Weights of a small autoregressive pixel model.
Model: 2.7M parameters, 16-pixel images, arch transformer_decoder, width 192, layers 6, norm layernorm, activation gelu.
Training: 24300 steps, batches of 64.
Data: 101725 training examples, 15.3 epochs.
Rows from block 3, named by matrix and row number. Rows with one number belong to one attention dimension. Each number is 200 + 40 x the weight over the matrix's rms, rounded and kept within 0 to 999. All counts start at 0.
# q: attention query (model.blocks.3.attn.q.weight, 192x192), inputs 128-191
# k: attention key (model.blocks.3.attn.k.weight, 192x192), inputs 128-191
q.98,193,247,127,226,230,107,203,177,208,160,282,188,163,174,202,202,226,169,173,166,237,262,176,200,194,288,174,263,233,161,257,226,235,178,183,240,170,153,167,210,171,255,147,169,242,190,156,200,159,265,211,197,199,273,205,176,146,218,203,203,204,198,214,235
q.99,189,238,177,130,170,172,121,199,185,208,222,157,212,234,210,138,223,247,263,160,211,185,211,220,226,245,192,188,242,162,233,265,250,154,175,173,215,127,189,149,275,275,171,202,150,209,241,281,155,207,204,212,183,277,195,199,196,173,157,195,242,209,207,239
q.100,160,240,211,225,217,235,247,170,168,217,165,235,220,117,252,228,220,199,321,149,214,172,206,224,158,196,197,178,135,170,157,227,182,247,232,170,224,195,228,157,224,215,178,174,182,212,153,199,182,189,168,281,174,201,227,164,232,189,237,245,182,177,180,180
q.101,210,280,163,212,185,159,236,236,291,180,127,204,250,183,163,188,217,100,292,145,293,246,283,237,225,174,175,241,153,201,176,262,130,208,215,236,198,235,259,266,254,110,184,202,173,168,201,169,200,185,199,194,207,168,210,229,223,178,162,261,148,211,176,160
q.102,228,239,207,162,223,187,219,225,180,337,168,191,220,209,260,288,176,185,174,197,244,188,127,154,236,156,167,199,229,239,225,158,205,176,272,181,195,201,141,209,179,200,152,169,201,249,228,246,172,206,241,141,239,212,207,191,175,123,244,214,238,179,148,176
q.103,163,148,266,243,287,165,198,197,210,170,179,212,201,236,199,196,166,253,151,156,167,164,180,183,218,205,182,185,222,150,161,209,148,180,167,265,208,263,257,142,212,163,237,175,186,161,241,220,203,171,188,208,171,212,213,222,226,202,230,211,159,204,243,272
q.104,136,237,201,161,168,183,215,134,197,211,196,104,173,163,193,182,146,200,155,188,238,145,196,242,168,221,207,183,217,178,239,171,201,186,217,121,249,160,281,174,221,154,259,248,223,174,124,211,155,218,190,229,210,163,242,232,231,104,186,208,219,179,216,127
q.105,223,97,211,242,278,207,237,105,138,177,188,124,215,170,182,152,220,181,236,211,210,175,185,195,203,242,295,227,220,149,245,143,174,239,148,139,243,167,177,128,263,150,187,152,200,179,165,196,165,163,221,180,233,139,210,284,154,192,230,242,232,265,211,169
q.106,141,226,196,194,177,233,109,155,216,181,230,221,203,197,209,184,284,274,126,257,190,139,189,263,177,234,208,160,222,273,126,201,169,207,185,179,181,189,150,253,219,224,180,265,243,233,160,213,274,229,204,196,169,223,179,243,187,175,226,133,187,169,185,172
q.107,260,256,223,219,309,242,166,190,237,204,179,163,244,189,182,179,175,232,182,301,132,130,195,184,219,234,106,249,235,246,250,145,183,224,164,231,189,165,203,204,202,158,191,160,212,225,243,219,270,189,258,207,220,179,236,154,177,162,123,124,112,181,231,207
q.108,182,170,184,288,272,226,209,192,176,214,185,233,184,210,153,180,200,165,245,189,217,284,170,198,138,236,201,217,220,215,234,185,185,192,275,161,185,175,174,233,248,198,174,164,179,204,162,209,138,147,196,199,252,204,302,154,140,158,168,211,146,229,206,194
q.109,210,190,186,230,231,238,221,212,188,162,263,247,229,164,187,236,153,176,284,175,221,128,163,223,146,122,175,191,175,201,168,170,245,168,129,155,229,242,242,210,216,167,215,169,195,228,188,129,185,156,189,210,265,235,192,196,169,196,213,180,201,170,186,232
q.110,204,220,177,222,160,148,240,162,265,178,225,238,164,217,201,143,223,249,256,184,232,255,175,142,191,136,203,165,144,248,163,159,156,216,178,238,226,121,212,149,228,228,250,240,233,220,184,199,215,195,296,143,231,193,248,186,228,206,242,197,197,229,127,184
q.111,210,217,234,214,256,211,184,144,174,148,271,246,253,156,94,238,240,257,156,234,225,202,181,234,214,216,172,245,166,121,219,282,167,207,192,169,201,210,226,230,166,231,207,222,122,281,197,217,185,218,229,209,241,224,228,314,250,244,214,269,234,212,253,213
q.112,165,189,175,164,233,176,217,213,196,190,234,112,220,162,169,204,165,180,244,137,177,165,200,193,213,193,223,149,182,205,235,227,226,199,234,178,289,225,135,145,130,217,276,193,227,178,163,237,186,170,145,187,165,225,194,256,201,197,168,203,211,158,160,234
q.113,169,237,161,169,253,213,251,225,197,183,239,273,274,140,265,150,171,182,152,178,230,156,211,232,253,111,294,132,270,181,242,213,266,238,175,237,135,180,205,134,163,220,160,167,265,196,160,191,212,163,229,245,174,114,128,174,244,248,213,149,185,196,186,228
q.114,177,176,208,141,186,191,155,216,227,223,181,209,191,136,131,200,212,176,155,238,244,224,164,194,192,149,161,187,197,147,242,256,214,193,179,164,172,222,190,163,213,290,192,196,170,150,258,118,222,199,199,202,267,171,196,162,179,213,151,256,214,172,191,191
q.115,235,186,202,193,207,237,161,160,269,195,143,186,185,197,150,245,217,283,154,129,203,257,169,130,90,140,241,239,127,227,258,197,180,295,279,131,158,227,133,245,247,171,204,179,131,150,161,213,196,175,181,258,215,149,177,202,246,212,243,250,212,186,240,217
q.116,232,233,202,182,197,200,212,212,220,214,231,190,193,233,261,205,219,208,201,190,172,196,171,209,254,200,216,215,174,229,149,105,163,206,164,214,176,310,201,207,164,159,218,237,213,251,222,143,282,211,199,261,192,228,173,177,191,176,247,213,136,204,187,262
q.117,201,253,213,148,208,232,167,224,147,191,237,164,198,204,159,198,195,183,160,165,201,166,175,136,196,203,321,230,229,163,211,295,251,169,187,257,130,181,259,229,122,145,200,235,200,192,179,212,208,240,140,232,216,143,199,209,247,337,170,227,245,131,202,197
q.118,189,240,192,126,277,141,218,155,128,240,244,162,210,55,261,243,202,119,223,210,153,174,191,176,192,136,195,245,132,235,265,287,229,195,173,158,103,208,174,290,119,259,199,271,208,241,243,133,146,165,217,192,104,169,172,258,213,264,186,191,172,212,257,214
q.119,301,193,213,250,200,148,172,71,220,200,63,149,180,186,204,147,202,170,234,166,280,212,185,168,153,208,181,185,159,314,233,214,307,271,180,310,202,184,256,218,162,165,169,290,153,250,260,289,204,245,180,198,199,211,220,176,165,202,252,287,161,179,129,248
q.120,233,203,240,244,180,187,245,276,203,157,197,151,257,234,224,170,212,192,153,137,196,193,243,218,166,226,221,231,207,232,181,139,214,196,196,202,271,184,144,178,225,190,308,197,225,214,263,305,166,169,160,162,225,207,189,217,174,173,204,251,229,190,152,244
q.121,84,222,136,256,143,234,188,174,243,223,187,225,191,190,189,207,254,155,190,273,181,250,225,159,226,203,182,125,275,144,207,221,202,199,201,223,229,192,167,271,232,204,211,230,198,244,181,213,283,154,245,192,233,254,203,192,121,191,157,158,178,136,218,204
q.122,206,166,237,222,239,196,117,189,194,198,163,239,202,280,222,180,258,186,266,155,196,122,193,212,206,180,207,242,205,129,326,205,204,160,201,213,184,171,221,167,198,234,202,255,257,218,159,252,269,296,154,165,103,213,179,178,251,185,232,194,211,219,223,258
q.123,133,237,201,192,147,242,192,188,211,179,124,195,263,181,181,86,247,215,215,198,192,209,181,175,202,202,225,154,163,159,235,140,180,210,238,243,239,171,239,196,280,249,187,190,162,250,171,221,155,177,233,185,152,246,290,215,191,177,225,199,206,182,291,215
q.124,168,195,255,211,142,242,234,214,130,204,222,245,126,243,230,132,338,182,214,185,179,219,213,236,157,239,203,179,278,242,286,217,241,172,205,238,187,164,202,178,128,182,207,134,218,255,230,196,195,187,193,171,137,119,110,269,237,180,216,200,276,223,181,123
q.125,221,151,225,249,211,164,133,216,222,212,245,198,199,166,233,224,220,195,221,264,117,196,173,234,250,210,148,154,203,200,172,219,174,214,112,122,163,207,220,209,148,176,279,179,173,128,195,147,265,207,192,159,168,194,276,69,211,186,151,243,166,240,158,187
q.126,300,233,203,225,272,155,151,237,260,109,139,247,217,258,198,267,193,216,151,233,164,235,163,175,279,212,151,198,274,185,84,236,224,203,180,141,198,157,220,239,135,155,188,237,249,232,304,184,158,167,155,224,147,263,184,223,222,141,195,138,243,175,263,222
q.127,164,176,238,178,122,205,148,187,229,144,193,246,206,117,197,256,196,151,155,222,219,118,193,231,231,235,202,230,243,179,197,254,170,185,179,235,192,183,158,199,200,170,216,120,187,291,149,217,213,211,281,184,275,217,168,162,162,206,177,197,240,241,239,166
q.128,184,207,244,232,215,212,255,270,127,163,251,208,219,202,222,208,169,271,169,206,254,161,184,169,225,167,224,208,161,190,197,218,169,175,261,236,194,182,188,246,159,219,290,199,178,172,209,169,191,192,109,202,212,164,242,184,161,231,212,194,223,121,210,184
q.129,258,198,249,169,196,149,263,138,196,145,134,246,230,187,222,148,225,201,136,237,160,206,179,239,262,246,197,161,249,191,237,185,207,126,208,264,211,149,184,216,267,176,191,261,153,250,174,236,157,178,187,151,191,204,148,198,201,229,178,177,139,207,213,104
q.130,213,188,281,207,197,208,165,195,239,195,201,199,142,215,157,275,176,173,197,155,120,179,217,221,169,267,228,188,201,234,200,234,274,175,198,238,266,184,220,219,167,157,156,233,209,115,196,253,163,151,241,205,182,184,239,167,195,193,174,200,225,196,223,152
q.131,226,240,203,180,167,162,227,179,191,147,209,142,200,213,187,175,222,212,237,236,268,204,201,198,201,148,262,280,184,184,224,181,235,254,231,265,152,210,154,228,102,169,228,225,193,237,163,177,195,197,219,195,186,199,174,260,224,178,153,187,193,140,138,206
q.132,227,199,140,227,255,153,167,255,165,234,285,152,218,201,185,236,273,202,157,180,207,163,129,192,248,240,227,113,193,220,164,138,210,219,177,269,207,213,226,232,121,179,278,164,187,189,210,208,261,249,158,137,190,217,236,235,144,284,203,166,172,265,247,188
q.133,138,226,238,183,172,151,209,183,198,213,181,222,228,205,228,195,218,146,196,219,281,173,180,173,226,180,142,183,166,148,225,229,213,177,178,174,150,151,182,226,132,210,221,195,207,210,263,191,161,188,256,199,183,176,269,176,218,155,175,293,249,220,131,197
q.134,205,264,208,212,192,166,128,181,226,248,297,209,237,194,242,199,152,219,189,203,170,213,220,194,216,142,174,262,231,163,135,160,174,186,223,130,154,182,188,234,222,189,167,184,201,224,233,258,282,167,170,214,208,282,166,212,238,209,171,215,203,145,177,253
q.135,241,280,269,211,207,218,250,183,211,252,249,201,228,187,254,292,255,225,220,239,193,169,196,242,150,252,247,191,155,272,194,99,116,267,192,215,145,126,247,184,163,266,134,210,161,130,192,204,209,141,241,233,245,196,210,132,192,176,188,209,222,198,179,239
q.136,211,219,181,198,200,204,163,215,205,209,224,180,190,208,194,191,205,266,224,194,220,166,179,243,230,200,217,185,219,169,195,170,192,137,206,235,169,211,169,104,217,264,241,202,184,226,179,201,267,211,162,170,248,178,197,150,148,179,222,178,191,225,266,186
q.137,109,123,214,198,224,204,139,214,177,229,172,198,210,158,186,217,154,256,227,205,207,223,189,167,137,250,164,174,238,125,216,195,249,214,202,233,249,188,196,184,137,208,212,222,210,193,208,252,260,257,173,159,140,229,139,188,164,182,153,125,202,233,172,248
q.138,199,207,248,212,202,231,206,201,253,173,177,250,182,233,231,200,188,213,163,179,208,196,234,248,233,182,222,131,233,112,251,199,232,277,184,292,148,259,169,217,170,219,144,199,188,176,105,152,156,219,179,187,247,210,249,211,185,209,231,178,228,190,237,186
q.139,184,154,236,149,241,223,170,234,146,147,202,227,250,262,246,253,212,228,210,171,191,231,265,206,209,244,240,175,205,191,217,233,275,223,212,242,241,314,285,144,230,238,197,179,166,184,205,233,128,247,96,176,208,186,143,126,223,176,131,161,91,190,129,225
q.140,221,217,270,181,208,133,250,221,136,222,138,194,205,218,129,192,174,191,234,185,158,242,206,147,168,122,217,185,193,127,186,172,121,175,203,205,176,271,193,188,224,188,220,158,202,174,257,190,190,199,228,213,233,209,181,238,197,217,209,186,183,211,140,207
q.141,202,253,143,277,203,168,232,133,200,238,96,189,223,171,271,65,202,167,139,230,114,186,236,261,185,183,175,179,168,244,214,223,134,182,165,230,193,226,150,202,119,179,127,180,259,232,332,203,256,240,183,180,272,182,203,171,211,173,157,156,217,222,194,221
q.142,215,159,271,237,163,209,179,120,163,213,236,151,161,168,223,215,125,224,139,215,232,188,213,242,171,193,197,244,223,255,255,226,200,223,221,191,191,155,173,206,204,184,236,168,194,222,159,163,215,160,240,275,216,193,177,126,101,224,194,258,215,218,209,134
q.143,292,217,135,213,234,193,247,191,203,226,217,192,197,153,205,222,247,242,185,250,177,154,233,206,193,157,193,294,112,203,180,168,275,215,201,245,167,304,171,143,191,231,262,142,138,218,251,216,203,175,272,193,195,212,167,163,207,169,157,157,137,175,256,237
q.144,211,53,177,136,213,236,176,215,213,226,139,251,204,234,200,229,202,238,154,185,139,124,205,253,183,156,230,190,214,188,140,275,221,219,133,257,197,234,202,166,149,167,157,176,226,224,188,241,256,195,194,260,159,244,179,230,131,137,192,257,202,215,249,201
q.145,146,233,224,218,147,207,151,196,214,115,240,225,248,185,164,128,247,227,197,133,191,230,209,209,240,115,162,204,183,169,149,220,185,212,196,143,142,259,204,201,276,257,177,252,264,156,177,160,184,116,191,260,220,178,222,146,160,161,202,159,205,180,182,213
q.146,162,170,205,212,218,189,151,234,187,266,218,231,199,232,174,219,182,222,259,179,196,186,205,201,232,207,188,225,63,123,232,155,246,223,207,207,223,147,136,239,216,259,162,229,267,184,199,254,168,201,231,157,243,270,243,226,195,147,236,212,277,122,264,180
q.147,246,177,301,207,142,173,237,217,190,157,206,213,257,210,217,265,190,215,205,156,155,211,211,189,232,196,177,256,201,188,193,228,178,245,145,145,219,162,155,158,196,275,196,169,176,148,214,78,186,221,136,203,188,134,232,252,271,134,215,213,103,198,228,219
q.148,152,142,233,175,202,159,132,154,146,214,222,162,203,145,206,213,188,270,151,175,222,187,154,184,313,285,187,182,159,181,223,206,275,148,216,198,158,210,148,202,202,250,213,219,212,233,228,213,104,153,214,231,230,190,179,221,202,203,238,220,122,190,191,194
q.149,156,187,209,232,207,266,207,147,239,246,144,193,204,259,161,186,217,247,220,113,224,211,222,150,230,172,191,239,216,252,164,167,215,104,92,165,247,165,214,175,206,84,284,177,203,174,257,165,140,185,195,229,249,198,217,321,171,147,243,207,225,267,106,186
k.98,269,294,166,116,216,199,216,271,197,273,196,179,167,209,228,86,179,188,237,194,233,163,227,275,227,264,158,159,161,200,185,241,215,211,149,144,214,223,151,198,199,221,142,160,305,149,211,266,220,194,282,226,111,287,215,85,153,191,152,202,157,183,192,189
k.99,180,201,126,94,189,185,225,207,263,187,245,195,165,252,190,175,195,190,234,190,260,163,163,237,155,207,158,244,185,176,194,194,188,213,212,192,204,226,196,175,128,256,159,243,239,199,182,180,192,209,151,262,186,170,213,221,186,246,172,200,128,298,227,279
k.100,246,233,164,244,252,239,180,170,164,210,179,193,135,181,184,207,225,210,187,207,229,136,191,234,225,236,147,238,214,194,192,240,140,208,198,245,285,169,173,162,196,237,159,150,157,289,158,198,175,188,180,176,217,210,244,151,227,214,181,271,187,216,160,191
k.101,160,164,197,203,235,286,97,175,169,159,185,189,183,263,99,200,177,198,214,210,193,215,179,170,201,141,154,136,176,250,288,198,237,167,151,143,229,201,195,235,132,224,189,228,89,197,222,184,189,170,81,152,221,235,132,233,325,298,247,162,181,155,223,182
k.102,210,212,206,82,239,195,258,153,174,239,146,169,225,190,219,147,195,171,217,256,181,171,216,241,259,241,227,139,170,261,206,256,143,107,176,201,191,189,188,214,207,172,153,147,224,143,198,181,182,281,220,209,216,198,218,230,271,230,155,175,239,219,170,143
k.103,264,220,194,196,272,253,214,236,236,154,233,218,187,187,128,161,196,159,179,257,199,216,241,114,202,249,211,186,201,180,151,219,221,115,213,257,150,243,261,152,146,188,223,185,246,120,211,254,131,184,210,179,168,273,208,199,250,198,281,177,191,191,180,130
k.104,237,246,150,155,230,200,165,98,268,196,189,159,191,228,223,237,229,247,182,141,205,140,178,57,213,165,251,248,172,182,225,183,249,217,278,149,184,190,191,237,200,219,281,224,246,285,205,266,200,251,210,217,176,143,218,288,181,197,163,248,165,163,185,205
k.105,226,147,198,228,171,207,254,255,97,207,210,204,201,163,186,233,240,150,211,162,148,279,185,173,164,198,148,218,162,179,242,169,237,120,125,149,224,212,197,178,244,195,210,220,181,226,222,168,227,203,188,137,319,160,182,226,206,252,235,259,261,175,190,192
k.106,207,205,204,171,246,199,232,173,181,224,134,217,279,160,244,152,239,259,198,230,228,150,203,202,176,305,187,205,218,272,189,166,204,226,201,236,185,120,226,241,127,167,211,157,226,206,225,216,250,177,172,179,247,212,236,218,167,193,286,183,217,239,250,209
k.107,262,201,163,230,226,180,275,257,236,182,239,189,155,234,200,234,244,216,215,248,208,108,212,149,183,162,218,202,210,166,199,158,159,225,219,186,203,221,193,168,209,151,246,290,218,166,236,154,249,198,282,192,210,171,281,210,217,147,131,135,212,167,254,140
k.108,159,223,222,290,243,194,149,241,152,160,288,180,235,136,190,201,189,278,253,107,234,303,158,170,108,192,191,182,245,173,183,224,227,133,191,194,219,233,173,291,219,123,207,143,159,158,108,207,197,223,241,216,182,193,171,166,220,236,219,157,250,241,225,141
k.109,168,233,181,269,214,251,184,201,181,182,179,207,140,146,294,189,199,198,151,174,223,66,174,233,194,145,174,253,190,149,197,220,131,227,262,166,262,198,197,198,190,157,232,194,189,177,159,157,305,206,153,244,315,238,160,224,298,190,221,231,235,247,126,124
k.110,230,165,214,164,192,190,241,235,139,230,200,250,159,146,234,144,194,220,240,125,170,129,191,137,249,135,199,251,175,213,206,221,247,207,189,190,123,170,195,216,293,193,244,195,224,177,301,214,234,120,220,158,210,154,137,200,179,182,272,220,158,251,165,119
k.111,150,246,141,259,188,168,184,247,238,230,259,213,219,198,201,211,194,224,167,125,243,300,255,157,156,251,138,217,181,155,227,198,224,228,162,240,106,201,186,209,74,208,186,160,170,239,118,179,234,129,230,319,260,210,165,197,221,173,217,195,201,240,186,213
k.112,216,136,220,182,232,215,189,248,199,181,214,185,247,184,191,168,160,172,203,214,209,227,149,109,242,228,273,176,108,226,249,162,209,281,196,171,177,163,221,179,110,228,273,228,208,171,153,194,201,222,238,158,165,213,192,189,218,204,217,212,262,210,156,233
k.113,244,196,303,145,223,238,119,233,230,281,246,133,213,158,225,181,183,201,198,245,191,207,302,209,203,225,284,140,234,230,227,131,159,230,145,120,204,331,191,173,222,240,189,152,244,175,179,197,149,224,198,153,214,185,129,184,184,200,220,177,239,242,186,175
k.114,150,154,221,249,187,163,182,165,263,151,126,202,259,342,232,230,207,227,172,104,125,199,169,158,144,180,262,248,183,199,148,205,218,240,180,249,189,180,202,234,154,168,154,205,161,202,253,209,279,139,177,191,167,163,236,164,180,267,265,199,260,186,175,276
k.115,214,198,210,199,164,179,185,216,252,250,196,211,233,215,192,224,150,159,183,153,294,235,160,137,243,182,206,237,205,247,255,179,175,207,193,188,212,229,145,172,170,122,227,108,93,229,169,254,227,176,259,169,129,329,211,233,176,206,248,243,209,280,270,164
k.116,199,219,203,200,160,168,216,151,190,156,167,229,172,219,234,203,226,203,236,209,161,208,166,212,139,202,225,217,193,200,233,175,166,194,224,140,186,205,147,201,211,183,182,255,296,198,231,255,110,278,237,236,110,221,173,243,110,171,204,202,189,162,228,180
k.117,209,222,198,259,224,290,216,176,149,170,197,152,153,260,230,249,199,219,165,235,147,241,151,233,170,233,241,224,212,117,152,222,235,135,203,205,280,175,197,154,258,165,239,217,187,203,174,305,156,296,198,208,223,169,154,149,155,247,212,213,253,232,188,168
k.118,195,190,200,172,147,202,181,218,192,162,210,187,275,222,267,216,205,203,133,291,228,209,248,62,182,271,249,157,151,159,177,236,134,188,168,166,148,154,200,226,128,222,131,178,183,219,256,136,198,268,151,233,226,147,175,221,218,198,215,165,251,165,115,257
k.119,240,108,255,243,266,163,211,171,85,209,179,187,195,192,179,160,226,157,220,149,214,193,227,215,254,176,172,223,135,141,259,101,259,189,183,176,192,245,217,237,180,209,175,196,193,253,187,197,245,206,180,182,209,271,204,191,247,214,135,234,175,223,170,169
k.120,239,228,234,249,222,162,254,168,187,200,220,245,325,154,156,224,169,85,157,222,136,190,202,212,145,150,211,244,174,130,286,116,179,176,205,215,219,131,210,128,233,110,213,124,125,218,275,232,246,193,173,153,184,219,218,200,214,240,184,206,193,171,189,333
k.121,218,263,207,219,199,187,228,151,239,226,186,216,182,231,199,136,195,168,171,234,279,213,269,258,180,211,146,225,275,177,207,263,227,212,229,204,233,229,204,191,241,185,223,198,220,214,235,222,160,216,193,191,175,171,137,191,165,136,197,178,208,126,222,247
k.122,192,249,229,210,243,187,185,209,153,166,244,241,249,152,236,184,210,183,185,211,250,272,224,212,215,174,261,166,201,213,187,188,196,197,201,217,170,216,198,218,162,218,259,250,220,250,275,225,219,196,168,222,245,130,248,191,226,195,116,153,226,179,238,237
k.123,232,197,159,202,193,230,265,145,199,163,185,296,249,279,233,175,220,250,214,191,162,157,129,216,182,170,214,109,120,187,238,186,190,183,237,173,174,182,226,176,255,268,146,183,160,235,223,175,224,202,266,123,218,176,234,244,178,171,177,182,191,137,206,197
k.124,162,171,202,258,227,159,182,198,183,277,211,217,263,264,277,224,322,202,284,200,190,218,176,227,152,186,160,191,234,204,192,135,240,239,192,198,188,157,240,195,196,274,222,109,236,157,164,228,182,202,132,174,249,159,191,236,220,163,162,108,199,164,211,184
k.125,166,180,215,230,171,121,190,285,246,254,251,210,123,197,148,203,189,161,277,208,178,255,229,228,164,122,143,217,193,185,240,273,178,295,193,196,183,181,154,186,168,222,211,228,204,184,229,211,245,181,202,238,153,172,221,209,186,166,196,179,140,129,162,201
k.126,239,235,115,168,193,190,207,199,173,157,161,195,187,289,248,179,248,200,220,254,210,241,240,198,234,184,209,217,156,209,169,179,215,193,174,238,276,183,217,201,153,182,215,242,176,177,170,165,229,184,220,175,151,188,180,227,187,229,272,145,210,232,207,178
k.127,160,156,192,114,210,181,175,194,164,165,214,254,205,255,149,274,228,210,208,160,198,186,176,249,233,193,180,181,255,190,221,198,193,134,178,205,205,168,283,237,231,244,312,174,261,188,118,173,161,197,322,216,154,199,200,174,150,183,130,326,248,206,201,219
k.128,154,204,231,236,246,152,183,174,219,238,150,249,182,207,242,115,167,205,167,184,151,211,183,197,231,249,257,166,218,160,224,200,219,235,205,166,169,226,213,224,223,185,173,230,293,181,176,217,218,230,207,218,227,161,191,259,173,160,235,246,161,181,280,240
k.129,218,239,197,192,278,188,174,194,210,197,202,185,242,199,147,238,194,186,192,197,165,143,232,230,209,223,224,207,265,129,220,184,139,244,182,293,230,142,207,233,258,107,186,211,159,206,179,144,229,109,228,211,213,176,224,159,172,244,226,198,186,255,250,171
k.130,136,250,206,229,234,172,254,251,187,177,206,171,231,186,272,228,208,270,209,213,154,218,142,222,139,197,181,264,167,220,146,272,160,151,140,191,120,249,134,159,203,242,215,109,204,171,208,207,155,174,138,171,192,152,195,178,197,177,188,204,161,225,170,238
k.131,273,227,194,217,195,115,151,247,173,193,235,196,181,185,195,207,202,183,224,170,223,240,237,141,254,202,161,211,299,216,129,140,164,230,230,268,214,185,206,179,207,118,243,184,248,154,166,190,233,189,149,185,196,204,241,182,247,205,179,201,214,197,201,199
k.132,192,202,196,258,240,182,177,203,159,238,244,180,249,125,237,192,172,172,163,247,203,246,258,178,147,175,245,202,172,256,228,260,237,182,202,179,201,236,196,242,151,205,210,130,144,155,154,248,234,166,286,243,222,238,218,196,242,173,205,191,130,271,200,155
k.133,169,158,186,207,172,235,147,178,248,198,179,227,125,171,169,164,163,194,200,187,127,244,229,289,182,183,174,182,197,142,219,229,93,101,260,162,200,140,194,242,104,188,236,204,184,165,264,214,233,158,181,289,196,148,181,117,285,191,150,179,178,202,218,195
k.134,269,187,201,239,154,180,119,257,254,168,237,211,224,154,250,197,211,206,166,156,292,208,239,149,238,185,190,277,245,237,250,214,249,216,273,220,149,275,245,225,195,180,209,217,204,223,149,221,177,206,167,221,210,179,197,207,194,214,212,225,164,185,226,237
k.135,239,200,227,230,218,199,230,241,247,158,142,152,119,186,112,199,265,196,171,218,171,168,160,210,174,272,189,159,193,200,185,238,234,244,170,226,303,270,226,269,214,183,174,194,186,174,195,177,198,211,196,207,210,215,206,229,84,203,136,205,191,253,193,198
k.136,227,230,215,220,194,203,233,191,204,178,185,227,142,214,254,238,215,215,244,121,130,203,210,193,223,210,227,184,189,264,224,220,236,206,203,232,251,176,222,149,135,211,171,193,157,176,232,210,178,242,234,213,256,197,176,217,187,187,185,247,277,214,176,221
k.137,194,198,207,183,177,209,190,155,207,259,255,233,199,222,102,213,208,190,137,148,138,170,216,200,223,170,222,173,166,176,157,196,267,173,168,202,220,184,191,179,160,230,202,132,203,161,218,192,224,185,209,189,139,179,198,266,288,164,262,164,225,212,212,221
k.138,208,181,126,197,105,208,174,144,158,169,183,211,166,232,198,178,177,179,202,243,267,148,137,213,241,170,255,206,206,201,157,174,206,188,200,285,242,206,142,233,238,152,185,212,185,231,215,239,251,153,210,133,222,240,218,205,227,149,171,139,189,170,177,231
k.139,267,199,267,160,203,200,192,176,207,185,171,126,242,216,203,188,218,227,187,191,199,166,194,183,202,175,237,185,226,183,184,149,203,125,267,194,123,164,193,178,228,233,148,165,175,153,253,169,173,252,209,182,239,176,206,232,202,225,163,185,183,174,271,267
k.140,254,269,151,212,241,199,227,108,221,162,218,251,150,192,241,199,216,219,197,222,169,237,177,262,200,175,71,132,276,177,237,214,275,255,156,177,219,225,169,215,211,207,144,237,171,166,163,204,239,187,191,217,166,235,182,248,168,164,188,191,280,198,185,191
k.141,203,188,177,254,232,231,128,242,206,153,246,227,264,218,192,197,152,253,252,208,172,85,299,212,172,159,225,184,179,205,148,224,281,242,148,225,192,220,179,194,200,264,241,249,259,283,167,199,164,214,183,168,178,275,248,178,185,230,169,166,204,207,244,216
k.142,143,146,213,198,193,291,286,188,162,229,252,213,248,233,201,209,220,172,154,203,244,220,213,196,133,162,225,219,233,188,181,114,191,169,194,228,240,273,160,221,220,105,197,218,244,232,225,196,220,229,165,215,188,210,220,175,156,226,246,214,140,204,229,253
k.143,184,212,181,253,196,181,292,194,189,219,178,192,267,219,272,162,192,159,104,188,252,217,237,173,170,212,263,254,206,216,249,222,161,171,181,164,141,185,193,140,240,154,168,224,233,123,229,218,206,193,227,223,211,238,214,201,187,245,245,207,238,176,128,135
k.144,186,271,159,145,197,194,163,264,99,194,176,242,150,184,172,212,255,224,170,289,204,200,217,186,266,261,248,209,220,183,183,262,194,201,132,159,219,181,101,199,188,209,145,133,190,280,161,171,221,227,236,261,182,212,218,238,192,188,171,188,137,200,238,263
k.145,231,219,172,165,242,264,143,222,195,212,172,149,192,184,171,201,189,238,138,175,191,197,165,101,240,182,135,223,200,138,289,164,123,195,158,136,217,282,192,245,242,163,269,187,187,248,172,250,279,205,145,213,218,226,193,235,253,189,238,226,251,262,190,186
k.146,228,265,204,217,163,204,136,175,292,200,237,224,203,124,206,117,179,111,194,227,170,188,170,208,132,174,192,211,191,259,180,253,125,219,218,244,172,212,254,135,216,261,295,149,173,202,214,167,162,152,188,216,233,121,188,173,137,168,201,225,286,168,221,230
k.147,220,154,143,235,175,259,136,246,190,108,145,211,190,170,217,278,186,164,188,154,197,166,127,157,273,241,191,215,123,226,226,219,171,178,224,238,181,201,250,219,182,185,171,194,137,247,294,131,197,177,187,256,216,150,255,121,198,228,208,223,208,203,205,211
k.148,152,90,168,192,255,166,207,202,208,214,160,232,208,236,215,194,228,206,247,229,220,251,163,212,210,153,153,211,227,189,249,172,196,106,175,191,123,223,166,222,132,239,124,176,141,183,195,189,198,171,231,239,180,212,178,224,166,247,189,188,235,196,277,197
k.149,171,237,310,147,213,202,306,207,244,154,121,262,213,251,203,244,286,281,181,159,202,247,258,153,161,260,167,211,271,203,143,160,228,225,274,163,174,242,169,210,264,120,235,261,163,196,167,330,156,240,149,207,224,178,191,181,256,212,150,159,161,251,227,170